Rows from block 5 of a small image classifier, named by matrix and row number. Rows with one number belong to one channel. Each number is 128 + 32 x the weight over its row's rms, rounded and kept within 0 to 255. All counts start at 0. Numbers have three digits each.
Before each channel's rows are labels from the 100 images, of 14848, where the channel reaches its highest value: "colour at peak" is the nearest of a few named colours to the mean colour under the peak. Only what is clearly more common there than usual is listed. The data: telescope images of galaxies (Galaxy Zoo DECaLS). In brackets: how many of the 100, against the usual share in percent.
# convs0: first 3x3 conv (model.blocks.5.convs.0.weight, 160x160x3x3, each kernel summed), inputs 0-159
# convs1: second 3x3 conv (model.blocks.5.convs.1.weight, 160x160x3x3, transposed, each kernel summed), outputs 0-159

colour at peak: brown (36 vs 12.4); grey (32 vs 5.6)
convs0.102:078139077118106094136144103179102139149102119114125112123069078136105085139087113101111130117118110090139142135106118034129111132175166163117170105149118082093071072074077124060096136117124125127109160086052176082096130139118076091144127064078131117098090147067152108068123114095095151117103127066104061115150106060108140080113099134071145138159122122099109094119096163145070164146100149095157141122111143085046121109121082091088119090106128141097089131115141140155133143120129098
convs1.102:106138096178059124168126116052098189179169123162095111131107141161163143149072114095111125171113151144145146107146145152078125149146126141198143107134127100117148122108080161110162105125185093130127117073150186178120150140165172173070216148158175152100174118137112115112101124165187146101072137154177105154106157114182137115111188138156168140131188099159146158131111091115117108170144117126130185172139089165121114158065125088138073178136109130096133137147178110163109130148073113

colour at peak: grey (72 vs 5.6)
convs0.83:047129123177159121090143126061097119120121109094124101105126142105107130140108129132084114152151071073128151168099073095053061123071112085160124162081149125087136066094080133123113134124121107122116090153155082111145086104120123079066162120117134133168147102120116129102121124080094115102112072093161073079124109132139124117103120160114119103084131167204131172121112094113105050090144129122048137125117143085084130166180081081143137089095082069140088116104178142080139099132130130
convs1.83:101064142038156146150153126108149139159073134138110090119133051134138140115124143111108129111111144116139174155079121124094110121162128149050127133104166133144121084105079070165165195119146099116100113139135134121090104111099173142110141170159129158168094115099142149135106149141136096098084127133086127162102116139095198124179151162151160156110067098157173042126208062155084139122184124101127174111168104091104115085204127140112175110129154104180127133140158085173078166122122131

colour at peak: brown (65 vs 12.4)
convs0.50:144201108164206123144121142134109130163112071149160141099111131141131164119095139149093103225114155064098136119099168100097114164153145142216136215118117138099137078068109184124129214161090139115118170151155140065117148123116130149132121098126132108127184112132108160142135107094098165152129098063169051128112156129136124125128106125148122117158153162107094118118164201135095129142155163146152133135147127091080140171191138163136161137125074173198140130118106143179135112162119167
convs1.50:174140083122115160161174136096162112217100112151096071132112095135101098134147126150146115141118087090130105205076162146085117078167060132137123137123125122087144154154142116106161137081094104135087153100136167142101159096138136133111187103110140144092151110151096124160078145118086183147151108102118163142079113144095186163113145101143104155125138087132203096211084141103151044168084149150146195130100077079163117109137102087136144111170129100200113140156141072126096115120160138

colour at peak: brown (55 vs 12.4)
convs0.72:085152052114153131101098105086156106112082122112164161144143116143130101108157047104151114180134063142127133140081056137113165075111102062154108151136142136187106110146171165092127149139085129080123084123066155166118109111122122088125110168118145108109124119163137139162147124140150131057137163157114154074137126098138139125100144091120086093094098133150151146103125037161180070094137105067117127132039088182149128119144077082085116094125157099136130127167110122044132094110118120
convs1.72:154107105120165128132113133046144091141197159115127101114158101103079137134120102159127152128133131159133146104130151094137184144103141124097106189116134098125108142069115129167204076155121127085081071137057149077126122153113144125151164163142148144154104079238138145111126108089166208141093188151148106120140136153163151122165088131166045125113147097167132083107090170150101120143136133105054115162083110128075132158175104114149140089103146100137154143148074122051157131122128127

colour at peak: grey (71 vs 5.6)
convs0.11:083137080133134114129144132098160120139116113110123079102127112108151078113133052108125094107117060174137199135084078139145162091105122137103094069102142057134110161135144124123093096116131120139134146128041096178101163115112116090088149119161143112152143125151181110164097126110130091090138153158132145097121063055068135121064151099064135210107118093105171110122069148068113157155122105113136114138111152139124127058122077109089088103073195104109084125149117148127140119095131190
convs1.11:077140093175078119155089120081108168134132135150124090121192159139181119131117114113086106136100140138158154074203147110107123163170133175160114141102142115162096143098100156119120084169168091150164164088129179176142165152161157150086159142110142110119166124116092156133115112171152146114096121150134098165097166161164107092175168131098183169116151076166125157086141063088108126139155155141141145153139091162122121173092062165059125139187104063058148110193190132112105131100089103

colour at peak: brown (49 vs 12.4)
convs0.146:161132128153156125111096127134215079092108123130130088100113140148113141108152110119153059151141167170135134107117129125130145068079026090153137120112123155146112151123212163154106156152083142056070184126148108172132113114075132161110097159134098140177165108089111131122106083100142096132126200160133152078112133139114118167100173100143086106103127098129104144171067186116141157086100080098128120085069091141119142167147129116131116134097154168158136142148112071205076111115083168
convs1.146:141065123112181136203124131093169121213118122129106099119119128147128124150147138138146092053143124088136100105145123145134124048141129160086104141097143117136101158165147071141142189087121124087151156051145141110143155121131125126114124075152113144126095079154134112159042135120098126084141169103082160159107101195080122152135100101124111175082127064122140124206094085131195147156117196096132154175107131121173132092168092055125134115207116102150127115131152105154141152119138141

colour at peak: brown (98 vs 12.4)
convs0.98:106142097114120111096090096055152096078113108118124121125118103116092088075180099129173090156106060141130117111093081152118145108040092060139113139085109077157105149128145114096125091112124132095113085094090131155079121069123088121088129144065120146111107061135085121140094091114147090109153181140093149116113105097123130122120130134074085074110114075103098095102122079110135099056132114090129077091124143143149124108149076099111122128105163102098138125188072123114145058086132042
convs1.98:104161097139159124176087137111138148145181083149148118099139118089097165133139143118168119113149174102141128099172129154151158144088112143129078153113132071123109168151128146135156112179146144155145076099117102103174114124118144113096083103153121067096097093203125150153094104106116138180173203143128138112182154195133093125158104126170095168105146148100149113142050144165157203123093115105064068211069130172162135155152130169131141134068141170064149126130107129058161115099096137

colour at peak: brown (50 vs 12.4); grey (40 vs 5.6)
convs0.13:041134128154151123079067135094123107126111127119131127128121135130099086117081089142114164173127039106136121149123052077060128087092092099162115143099138103144104084100087135090093171086117112099115080132097164104125101076128134047086128119115130113134126089096118111067152105062139107094103081097144096121084116103125147110108126133071114109085116102163117158105107106115128060100141116077082123136104139118103114188159078096071106134108079051153122128125086078082119105145113090
convs1.13:140032163077174115133135120124137113142075112140110089127135144139109137090151125187069149106115135123116139099166140146108123120149162088039097147128127127122110111125117094157135191130153132110139116154145172085217098121060132105117131173098111146136102149082158139124145151167141099117061129109059117173123126120101149099124134125098156164093053166141104117112106040098091066100205150149093169096123125060146119102204121116103173119119157113140118141135144106188080113158109095

colour at peak: brown (49 vs 12.4)
convs0.53:113086163081072115069153126162133076058163192112095129137120138100102117072143138139135165100126124126151134129148120151070179129078089124076168099058139093107100163122113099140159116108157129143163128085106112129125111040143103085092141124118117127111071088123186130132146171131134145142123188126070140170068137108130145154183158139108127123136136061082180130055161125120117105038127135123112101117152137162145145103075103148144112174161153076110132118151076149087154071116136070
convs1.53:103073131107145128147111128193126100126152141104100156097131130150089122087149128157174106097131110071138154148180123133111163074102140141099101146086134142095140130142117125143154202141097143123164114148122091111154108172077158048104111095157105080145101127145128174172139159174115186180175135082122164147182075193120067139067095123163092103016114152122062109102051101091155080076122154172160131160092150119136125119098147109131120142076170098129122156098121121124144140104148153

colour at peak: grey (86 vs 5.6)
convs0.39:067093104128110136095166109193104052079165116126124102137157132143103084154121081097133136088137058157129112106112094146078108103116104095105130070088100072140084136165140114120091099105103117094091105107049141125102116109098109092100111118202105131161153115120072089103128178121123041102113056134123145113074126079134091095088123123078132153098146066034175123164107124081115067097084094094081125121122088147140106131117114125104106118157115122125119143111100110115118109111099177
convs1.39:106186119208084128107050114152133128132196133111127105140209147136126119161078104144116132133131174110132129056153130148164121146143120131185117102139129090128121101148136151147120094163121127145139131150161101174149165170169143164122103125140127118092170163139133134126097142102130135154149154115138142088176222131203102123163151137138129099166195132085050155047136071116136182143086114144138135133120114146152130202086099176119067153126100157076100119130080134039127105143132146

colour at peak: brown (30 vs 12.4)
convs0.119:160123144140140132117111118143076146138138128110105133158173122124129132117121097146062133095132130113130112132160101136133037135117052110116125080118126140080128091061129118123088108100103124109134070103119114115152115122106072109118070129168078118147158110139113138164147093142065065150113063148146125111132105102134118079094133106098103190060132167090134119156147086084112093140096110138089093141147124078092135103100162131125125028161051117117139134024135045108060106103125179
convs1.119:152143096148120126120076118188180123121162122138129140134186125178117124069164105129137139107160206126104081108165117132115152180157094171183122081197119136095129067145150145101119114168110140179124196132156111124110155128147124115107098127162118125121131111125123113152164100136072078101145173133143111160142149095123095126171087143092121056155165198105063138094160212114119166137114097142152090128128145149168128088089085169098079153125097127055073111102128149040102157162125158

colour at peak: grey (50 vs 5.6); brown (30 vs 12.4)
convs0.111:146120095168160142061112125072115086073099161100134128099115165098142074104164121150129104154128136128152159143110128150115156083062081098133125111078149110105093151208136136144116133100082097074056110117087061096142089054099092132080104160166086062158171087110073103097081123110149088141107150154144169112049116121125108146093140149151128152104125080137171186115096166073142098073084155116083123099135128139145139167161146117118130155116150126148123111154115069162083091149098139
convs1.111:071101111136128139163141122156097145184120139131118140104128136119192191184077175104113088104116132084153130080144143138143121121121158111133159104159169128196131107166137101177156148102136105166121099160162142200155135142103189140150117111104120174164140154105163165130050135195147129133133136065104166175184153195113187148181155151165115204118132106135115122086131157126141127103121094112150148155177067161188109114136130178153137079139140094136099146134109029154073097134130127

colour at peak: grey (69 vs 5.6); brown (29 vs 12.4)
convs0.25:137067111087111106105104111136160078149133118155152119118063129141153073141100082149128144111100102129147100127109114169188169120115119099119113062088111116150095082145087143124103102105126127142130133134031120106105127091094115119091157105118087111073121096047027095102139145080091164062113115137138118107117064088107106074136088112154120101092118113061116061110148128130089134115097080115091128133149143153175083096116133157083079118169121170102146143096059161163150093087098110
convs1.25:074162108165096128126104109061110078141140127114100083139156154124158124155065111158151128116112141097139126078158175115188114133128137139177151148079137126138133075110136122152142126096081110133144098131146119173146151158114177172087138130090087171118165144174132128165062131109092131144152156104122159121132188112171117153164159125130089219128155109160093125081142067134136172130068145143065170111091083160082119182128120155064085095193080174100093117107122103073098100129200092

colour at peak: grey (60 vs 5.6)
convs0.23:112137126125105097096087112085181115114110119191145133116116100085081105069149073147155125135124092150129108117146096158135194115077090076147125127069107055181119139135140132120068098110129121096130103097082117154116084076113063073096136142079128118135108079125135139143143109109141131063173187143084149089081056086101166123119142144093096188082108072154134117088123106093132122088154093099159108109143144172166128096134098145088121150141144115089170132182103098110130095096142031
convs1.23:079100104079158126133126142140139114157078096127097158111126144110141127110138148130177105099113155094134141134179142138115136087086120128115059188136130094110130110125078128158120223152128132169161139123137103113190115144135162148138115126155158103119080153118118182172100131164126115128188218135125138141176054184106080095122111110157091105020099119153136134159071098144110194078128183126145074225103164153126115094119125158102175115101146118136137128110179138131158078113101156

colour at peak: grey (66 vs 5.6)
convs0.37:081180087116174113102089120065114087150127136145120100104112126094085041054110059130130077174115072141135104125122075103100105130128127131143143109096136108076080120114110131132085133124074123094127129079066097075113110074038084143092116120131065106146163084078106104103083157142145132083130141114139141082104106071111153128093091126088124136084134150146109118073115180148112128099134120133172118059145163124109135135148116133088089132113143148112108126091103143158169060102085190
convs1.37:186116109182096123080123127106134067185151094139115188126120163100079122100151134117112147125125101123111090127149065187108160129100081109158109099138119137086091239156163156072146125125101122101150164146146160114150151143110100162148107106067117088071196174187136129142135144183107085115142140099167153107125173091164114137123130096109063103125144116136135135122117150071136095128083100132147151097101115083176124157076150084154098111139140059084186141169102091074139107120174089

colour at peak: brown (72 vs 12.4)
convs0.114:140114166191162174107135167136159132100112164131101153132178147180114151112145104162113131158154140169135164132150146136150172109115071123121109137088124115154138150153187153137149149106095126142160095134137147162186134084122150107112131171182080138190204123110104115120147132147148142157134185172171146093095076134136145109100164135157132189065104158093169202125144081139166099160104089116062111135100076183123125102152202123158120154158116114095170135109100056070069087118083184
convs1.114:127076131067212151138128134143169139143058167121127123141123118136141112093135145146146133085125140130124086132104118101092117124141099140068140133119127114119153143118137058144180214111087145120085108103156126090134169104121131103171113131205097136153019138117168121156081152149112149128111179135074122168123050110073159113107143126106129102094053157129090077073131136150129150131132158136136124147136158131082131066199145153133185107180147172199117110097151121112092127127136191

colour at peak: grey (60 vs 5.6); pink (32 vs 0.5)
convs0.47:111179137181138113103166132130109100135152127133100134094116139113114112119108114105095139142126147090142147143132102109119106125066080065172197148070156091076096082184082144131130168106135139076069123106148096087143105050094103121096102103143086165162165097131084146118134146143098133112082048095157108084070148097158102112142125166114145081118187182148104143086137171098092145055099082129128092094161194094125141155181145119133166133117139103184086118056107122149119073132131144
convs1.47:109118157079101142098122126114116115194056117183142122141171108098090140101088138116074164118125117102111137097078114113080130099165065151118127123160146073166126164072091122148157181161145120143113166151153174149112155113126120158177157133083133117108140156185115166124122167171147136114106105111120176135094087163103175120088150137140148105106067136152112086088084148154117118122161122139185171130180102124117128070160080091151204127161164054148188181182098058111065111139136108

colour at peak: grey (51 vs 5.6); brown (31 vs 12.4)
convs0.63:106076094184105129086115121123140116076137170121105163145171134055182129117187091182107165105115118115158153147131118113130138116047085102102141104050130073087125154136106136135092076101157145109157129053098130144134073087124076124093100139165112115150137094108085181077160162098138098161118135131139182134098102091166165091140135132124129192080156101122209166133092177153134069076103128098116080090135173112123145159144134103087173096162162075114126099138141115136109093160138118
convs1.63:104157141112137132178136130088116130158084150152164153115176128145176164107103157131108064136129193138154154098155097100136089134140156110121137074156160107125113127125124126178186135144095118167118127214177160171112128141099159170152130146148108138144114163122115153129061145157120115145163071125053134151164143171110169156216126123174136152152110127120059116087112122160123221144138140118107135144159103118166104145122072231106160115125094129088105164207099081131068138124140178

colour at peak: brown (47 vs 12.4)
convs0.88:108141112088107112089105137103113120102095154114126068107168142133161130111147129124135071094137123143126123117164080112140125110122074069126150104142112138135079089092128106086090112120040120087150110074108103142131121137077104139090096133149075158104118140148141144161061167131142033121172138132124110111143092058094167088108118141091076202068095101110221097104116112033091118124120089137080128122158101158107121061097116112150089078092104146118093133119128080131079106121090139
convs1.88:133163133191092139105107120160128094108209146108129151149178168151070136117169110114116203113135137121120116128134109163173105204113109108204138095154119125100131134178176167116105076122129122132127147171112146107159148123152120137147102127123115089109178135179115119158172159092140100114140152102156137126131199074218078157167141139091097118182212158106122157105161144109141154116080111114121080134106115157170129177079119197087069103112106164079136092171098142088132083159127122

colour at peak: brown (49 vs 12.4); grey (43 vs 5.6)
convs0.51:144147113154170112071055092077148101150162127108097149174122106094096096125137051166103130155139103089137136114134079114127108101087084075138148141077104116130118147022110132115072126135072144070154157110097134123117053118075146102079055136145098108155157119087126114116150091190105097101134099129161124114120134095137140068086095111068069115039142114122146141157139167118119120091160094101144103065132082159094104164142114115138120141131076156126109139081157150133134089101102139
convs1.51:139175104158071134098086121112118160141186105169137125180210095112132114068087121073101169151140162102106098109128121093150102128141053152153120107148106124124142150125075140086110095120127102166112167162169087137087131127101131166106166129113134104055198174134113106136147132154159108047101111132158135099100152115146148161201097136108108148150183097173069168100141103096127124144105097192150147082151092134123116118109065154140096144117124043079097133118120065153083114181136131

colour at peak: brown (33 vs 12.4)
convs0.62:082128152151138153107121119108132171108153160112123135136130150157125107068121153130120174152099057126129138140144093107162118082117108102144153122104146061163118094136114140121120126066129158090178117123119162121107108075107143054097111170166116132150138033058118144093123108195148126106135153140155133165081123130186116171114190172104059122090143111073092158043146064174129104078142111086108097131149080128123124139153101085111174128162077083093100125100098083078128061108146113
convs1.62:147097146101166137108157125140122100141134196158165136130125098105086128093159098164139145077127184110131108172118146151155189086125088111075093164134137117069144177141160092179108167147132145111056108127074117133128111128069116097148078148150087061130085130107144150126153135165139193161148173122127130176136089151127160093092100147125088050097141135085131102111070147185124133069137148092092075097080173109151141097162154147133157069033126140169107145116093136135178123144119088

colour at peak: grey (75 vs 5.6)
convs0.22:052149122144135128085044133053160092094127136074114117136075148119126120105120086127122162151137068144147178154129065101110164065091085100160093143096136131127146046116074151117120153105124156114180101159133121123114128050124165117087123138134104150165136077060124127067155125041154145085155105131156116116061079137138153155113160144118136160102121095130124130102076117153121108090171109059094119132142140138117123138151098093032125104126130082163115121103089116117142094149107108
convs1.22:122027131055167129112155112109153076145093118172103054129121126091116136147116131135071081115107103124129141138143141120126116123124158084036124175084130130136115084105100104161126165132154130121125113123129133093187076120079160117110147174099132162116122125097137135141107155134151156124055159138103121168069135143089163119077117111121116119052071126144168104156047096147112083105178170138088130070079088101121123128189138088107181115167167124169133149144160074157075104116120091

colour at peak: grey (67 vs 5.6)
convs0.1:079162098160163113104087104105133103167133132161097103124100128102113055039116067127143076136119068147118118122126038077126122126140139136143162105102126119098116074113099135119090137132089125084136120090089134127119102067076116147099108145126060133152171085035087107083084133156124122055112112134162148064108119100119135092090122119121095140067148136123096122048106145150118149114107116126140103082135126127095130148148121135080125095118105141111118129076080170148194053131083169
convs1.1:140173123163108104055163120096098102124131128138158155138062143108093139106120132147085178119135097160107118186082061212120186095106060128156077125173115093107108183152139146066115106171109132137090166127188154093106171130140087180107080136086152111092168192107138140112134128171122080154130122120159119086170138053152141134117107108086069093173144164135147162135106133090104085127103099134103136110107148062183129134109174097135089129106145083133154169178094128127144110152152095

colour at peak: grey (48 vs 5.6); brown (48 vs 12.4)
convs0.9:098133136098132163094107107153049095166165116091145061097106113126119158112075147140100081165121151111133114138131137087150110118082070057152123143097129151050097104101114143134124162158109128143154141129164130066127119084062089155102154096142082112099137068075100095088088142220066123128142081089133089102080120110110128127152062106136116063129130096182112062132128124097122163117159113111134134085119138077112127078120089125145137127149088174109087137060082108163122106109087105
convs1.9:109062127140106142106161132158206098116115126116046187151120140051145126117128146105107095121114088127122116164126160113096205066086101084135064107078125152145132125124122119135161155061113124167108174106104122112116108069093124159168151120076114132116150147100195107100180125199141149138118189116167150126099116168093098143056152094144079115100129084172142138126124093151138085100130152127160142102123135115125120084095140086191142084122165056172130137187126100162157079130144122

colour at peak: grey (66 vs 5.6)
convs0.2:094052109101080114106107134089140120142144123108123136103085123143092123117113097109099131077092108067146147121153086068056120096149157126072110062109139103078114134066102092129118099100100130111120157131115149115118119114118095116109077093134119118091102127034156120070126094166093153109076146093114070099114107097126109050123125146087092017087101094132150120118102153119096096117104110072155137122126153120067137097101099100059105130113151166106110131124117190145198124130105084
convs1.2:101172077160054131170122109098121141125184138181052133146113133145175130150104118126180063160137131050138137156117123104170116106117123108214118105142135153171121071136089142137129101123125110202134092052147107137112152119147158157110214069143163122099180103123133096152103123096115126062120127083143190101096138161151119171109179153125133124185184114165123147106128111133163113165117138144119147139146061149100101139093125102077054172124174165133111127110145104143097119158163113

colour at peak: grey (65 vs 5.6)
convs0.52:144098139116089127112114104128119152140151118096108202128063134122091110140105126144113156059107124087138126108134157107100122059145147137080126040103138099102105124113071107128168098105123104074105126117099213119118106129134099100114083079090160078092094157013147098046168125159110169094055159095134104147158116110146120107107109157080092073143151132122120136152144120169074113134055142073156128132123132090092120124107119067077131124131124112085092133135171164104151128101152100
convs1.52:106153083184071128165091111109147171109184110166079155135202142153183101114091117158142102167129182081138109108144127129165091141146101142182101103159134103121114085182088146111116130148122106190131122085163153156149166131177146152073148083133160128089161115165145125134125135152125096057108125092148147137133142179195101137158173139152138153151188129141043160083156133105143162176081121136131161152140096139150108149096076158076047191107141135082120129095152123062143123161141135

colour at peak: grey (40 vs 5.6); brown (34 vs 12.4)
convs0.21:121108091173148116084080134109137111118138137153102131118148105089110097093177069125144148124136078183118132112117091128123154129076104083176122157064136098149102111117148121155060143126112122100101101133094170148165086078122111101067108163069099099122142070178096118171118103071160125085166117162122162079102150100176112163084171091068088218076163111097100149077122144100153122095125113144080048129127106183119133162175127126115166075174157103171147117135102122133117078119119130
convs1.21:136140144077140140139146118111081176180099184152146095095134120115195153135089116128128149073116108101133165103091075077121139129172101147096122163097162090168149061112079107159178136154098117102093074097154212206114150178156142131132054134097118151108140155152123129117108107121124105102133085107107165107123149157098154124133178094124127105103045145159125100073068097135128148117139123159081169146145091157130133115184102112057202091137105182154112156097109081119073125119151105

colour at peak: grey (35 vs 5.6)
convs0.138:084138090130129104140135115151124149132100130117119147104077076126140121108141124129150091106137098150125142121124123050141109117166171173114128087151119100069074096099073123088133102074138120109164113119054154133089126148121118082142113111056142121108108136038141105084104122022173109117108147121128117159151089080089146113069112144049124194159108127082117140120087124148074097144130155111102140118128152084050125115136069096086110102099199092099094123188157154110154133110156073
convs1.138:105147121167064132167138121087082160124170142163114122121153159176162121125066110119083126154090156170154149091149144088108091154140118158177122110102131109122137085072077159110152096110190103156134096087145144158152154154173154161088178163146182144081150125139100123090108138149181165115064104173170072149152153111188123098124177148145167163112175058140136143098076097100099157170161100118132159169154117159098112168061099100141061139116076157099139138171167134098138118137063136

colour at peak: grey (47 vs 5.6); brown (37 vs 12.4)
convs0.15:087153104126131124085116122086157115114146139066079081119142141100162128114171114079113165128136089146112150126110074194133147125071111077139082127062129130142101124163147135148121161100132116142096107132108091174159109086121097094079103132153114067150145079190116144173129123109111075101143108172128179076103153116179138139119168115110118195088132091089158146109027144099173103088151146143114052120162083175180135193126119075122136115152190129194182124132102141121131094127108147
convs1.15:118096094117147142141134126121085161180116141137137089112135134149182150148038104132111117048131120103132144099172130111081128072153146142125138129075152112185153064122055134164202106132112099129138137095125140221118132175141157107125127114105107128143136138117098124116144130107123122117128051140130167147085160135132104150167188117119156099088114123183082113038145120062159151120092119180127149132089086216126115146157104116100138141146044206124137132125165094083092127105142139

colour at peak: grey (63 vs 5.6)
convs0.89:122045101070094124110126117192130099114117144136134094141104100108078096143099077137120100098114074145138140116127081092112163105118143111068100041097124114122082123137116090121110098167124122134161147071078110115133123113127129107106123077066124107105090127103136086087104108039132123101084093133087119113078091105052143088058115113133138151080089070103176073128094127116059159146130090108123111123163106128112126110094128086094078122088192147105136122159102120109098121100138046
convs1.89:125102139117113127106178098134215144085148088154043109091079183126189159127067097155114125078117060102132103142135103080103179094136116120120131116081150083149130058053104132175126100148172140158150110179132126116201112131117155098106159099094102175133152118102146134091121140120139120110114158080142173123134095115136105183104112098131112172088132135152096106110091060100166139126118076135066123153090098140079114130138156076050098094131132199165114120121140139138132105163107103

colour at peak: grey (46 vs 5.6); pink (39 vs 0.5)
convs0.110:114082060149154128116145114187083129125130092128102159157113102054106100151144113149111127137140107155135119113128098113185082117102147139148076136113162128089082121132131150102138105130124129111084087078040069155114070097099101128100093113121095108149152099103013119090149122053141166093144123132179122060103093039141106094146091116184109126086147160140132115140136094130085093122106128105054118096157129046126111140189122141135140056139150075105120107124135140127110118141119136
convs1.110:143228171147119122143121124134164139023153115145116172108144127152157138084108077121116112102125183144130148096161073091131114179142114164171096097146147104058105131131117125147133098140089132124133131165138097100145158157114156142109085140167106128208098162163112140204133120125126068142141100137122106123184158131214132122200145138158153177168164154152141119084100102126124184132111053120096116132179135087139143181116107182098051110069122114099164117154113140113132146134144166

colour at peak: brown (40 vs 12.4)
convs0.134:159141130109134119116186105072113109130185126064133144101116119071151175108111192191051155104124105115126149114148137084132078076068123100109120104102114151107139116073114148095164136116099137089130145121107108095088108118080113110123108128136097114111141115076105155046152150206187168129108089097153103166116137145127101147117108152112066129142158105124086095114166121164100081111141132097155131062176156119078132131138106102111112116137059144100080137050089058137052092116095150
convs1.134:125185106169161135104114125173078082115175124158146167147178106122099117081136076148125159149128190150114098101151136116136100143121113168137090144126111147125130099111129133108120145120107120137130193151142051165124119166064102130163103128129094095154106157062115114127141148089099088140175042158128108100141129135165133113179118096132106154143168148108120178082170152117121187100091111108121048062129143214075135141116114175100089147107042144122104071170096160071163129148176155

colour at peak: brown (33 vs 12.4)
convs0.139:095101110106088125109153122134105112127138103134118127129167141094144123138101091139060199094138097050122154149197117082131096099103125094087132111076130105086118122088067093175064112086103136139138135085109086082144100094105102096081109060136104109090113106067145131080158133150068118109081104065133063134084109093145154093141113140120093131076120123079188082166171098083063095116110087111126119098152144090074136146098105121105125109122099121150060127055102144108134120135099137
convs1.139:109164110142136150154083125075105095140139082108168095166136126126146126103127079136135103132118137094106106137159102112133059255139108148150125137173116097140114123159112093114117135151083108170132163133145132154120150167086143107153111122174085068100095140132154154106126189093065164101136108086095158114081128151120129162162101103120120089173120157183076117105139152068145155121088142177106105089108082181082118131138103183109090179148116151117146117086157127053091179178202167

colour at peak: grey (60 vs 5.6)
convs0.45:069139116163117142153105096151145125066140128056133120116201155120139110196147129131116143110098056151135125098117116142067130116117087116155139135146136086131073146168124094098108131052124119091122107116081105095133099183111114069156139135127144125118120192198075100176113173142162099118171077124079154145196157121148112147114126124042120131162176112087207130195103142104136106138166128058134150107071131146150116141125115117077153113129092094182141132131186109091104154110150157
convs1.45:135134114134113125134074141136104107163171093140167073098220117127149136124109102156096139135138222097139149109124128140149093156131045142120092137142125068142110140129113126167157085153126121146146139100138140151125152127161144148146097114164143119108143101189142148153090159093127150161127127121103141090114179141124124176220149154151069084164162111102040115097112102121148200119107165130121147162102090153133122150147043167059145111158080131065148162141122064035104119133145147

colour at peak: grey (39 vs 5.6); brown (33 vs 12.4)
convs0.150:116181125180178127159137124193145144179151144135138125103138120152167112161128131118133148176108116126113140107105141108145128149180163196167103157157112073147081094108116194070095177098158143176143088124085176112115161135146111095131155129127129173185178153124111101109165139148127108111157097106182077140152126089163126168143116150060160241160182152072112194135147120154115154139156181163092148150137146146105121161169110162083157074141084073148123128134136163122172137123152190
convs1.150:105186091172071134140109122086080159141205124137113108123134124181155120131088119140107156164103170121137156115147128136162108152169084180189102100165131080112164151125094154097143083112147098146125102091163149197121181134182171137078180120157177143130148096176111159157111160091148165173101113139155113105096186144185138141146183154134157111182209145143161105134115107087133150170138122138123158179135090133133117176085145120073055142129085164102137164175160107061101133139115116

colour at peak: grey (60 vs 5.6); pink (33 vs 0.5)
convs0.76:038178113139144105123078124173139097143086133078193094119112123146142128134125059104127112153159079124113164145116080077072105090157131155116130127122123074106080141101096119116096145174139152129117168089083147115089176109117115110122183098148118153180140114137127125102119139097175140104115138093133109116105076082019107118053171117118159199121110099119125148112103188112139134146156111069182167115191121122082113096149093115091076106066148105129096122138122107178131120171115177
convs1.76:089112107167084131130094108010152188181156122166097076136143152165162113114099135114064196160107177150151138092186169155129134136144129129167107121124139084146139126132070157126104117157194082159167179100110211166164166133154157155106142136145154146113147124146108133112128121157194153147076127144148105157089142136155123104113183148146192142135157088163137133134106105100117165148179154141159176136132103149149122158082092106091114116167075157121107125204177109114103116129066132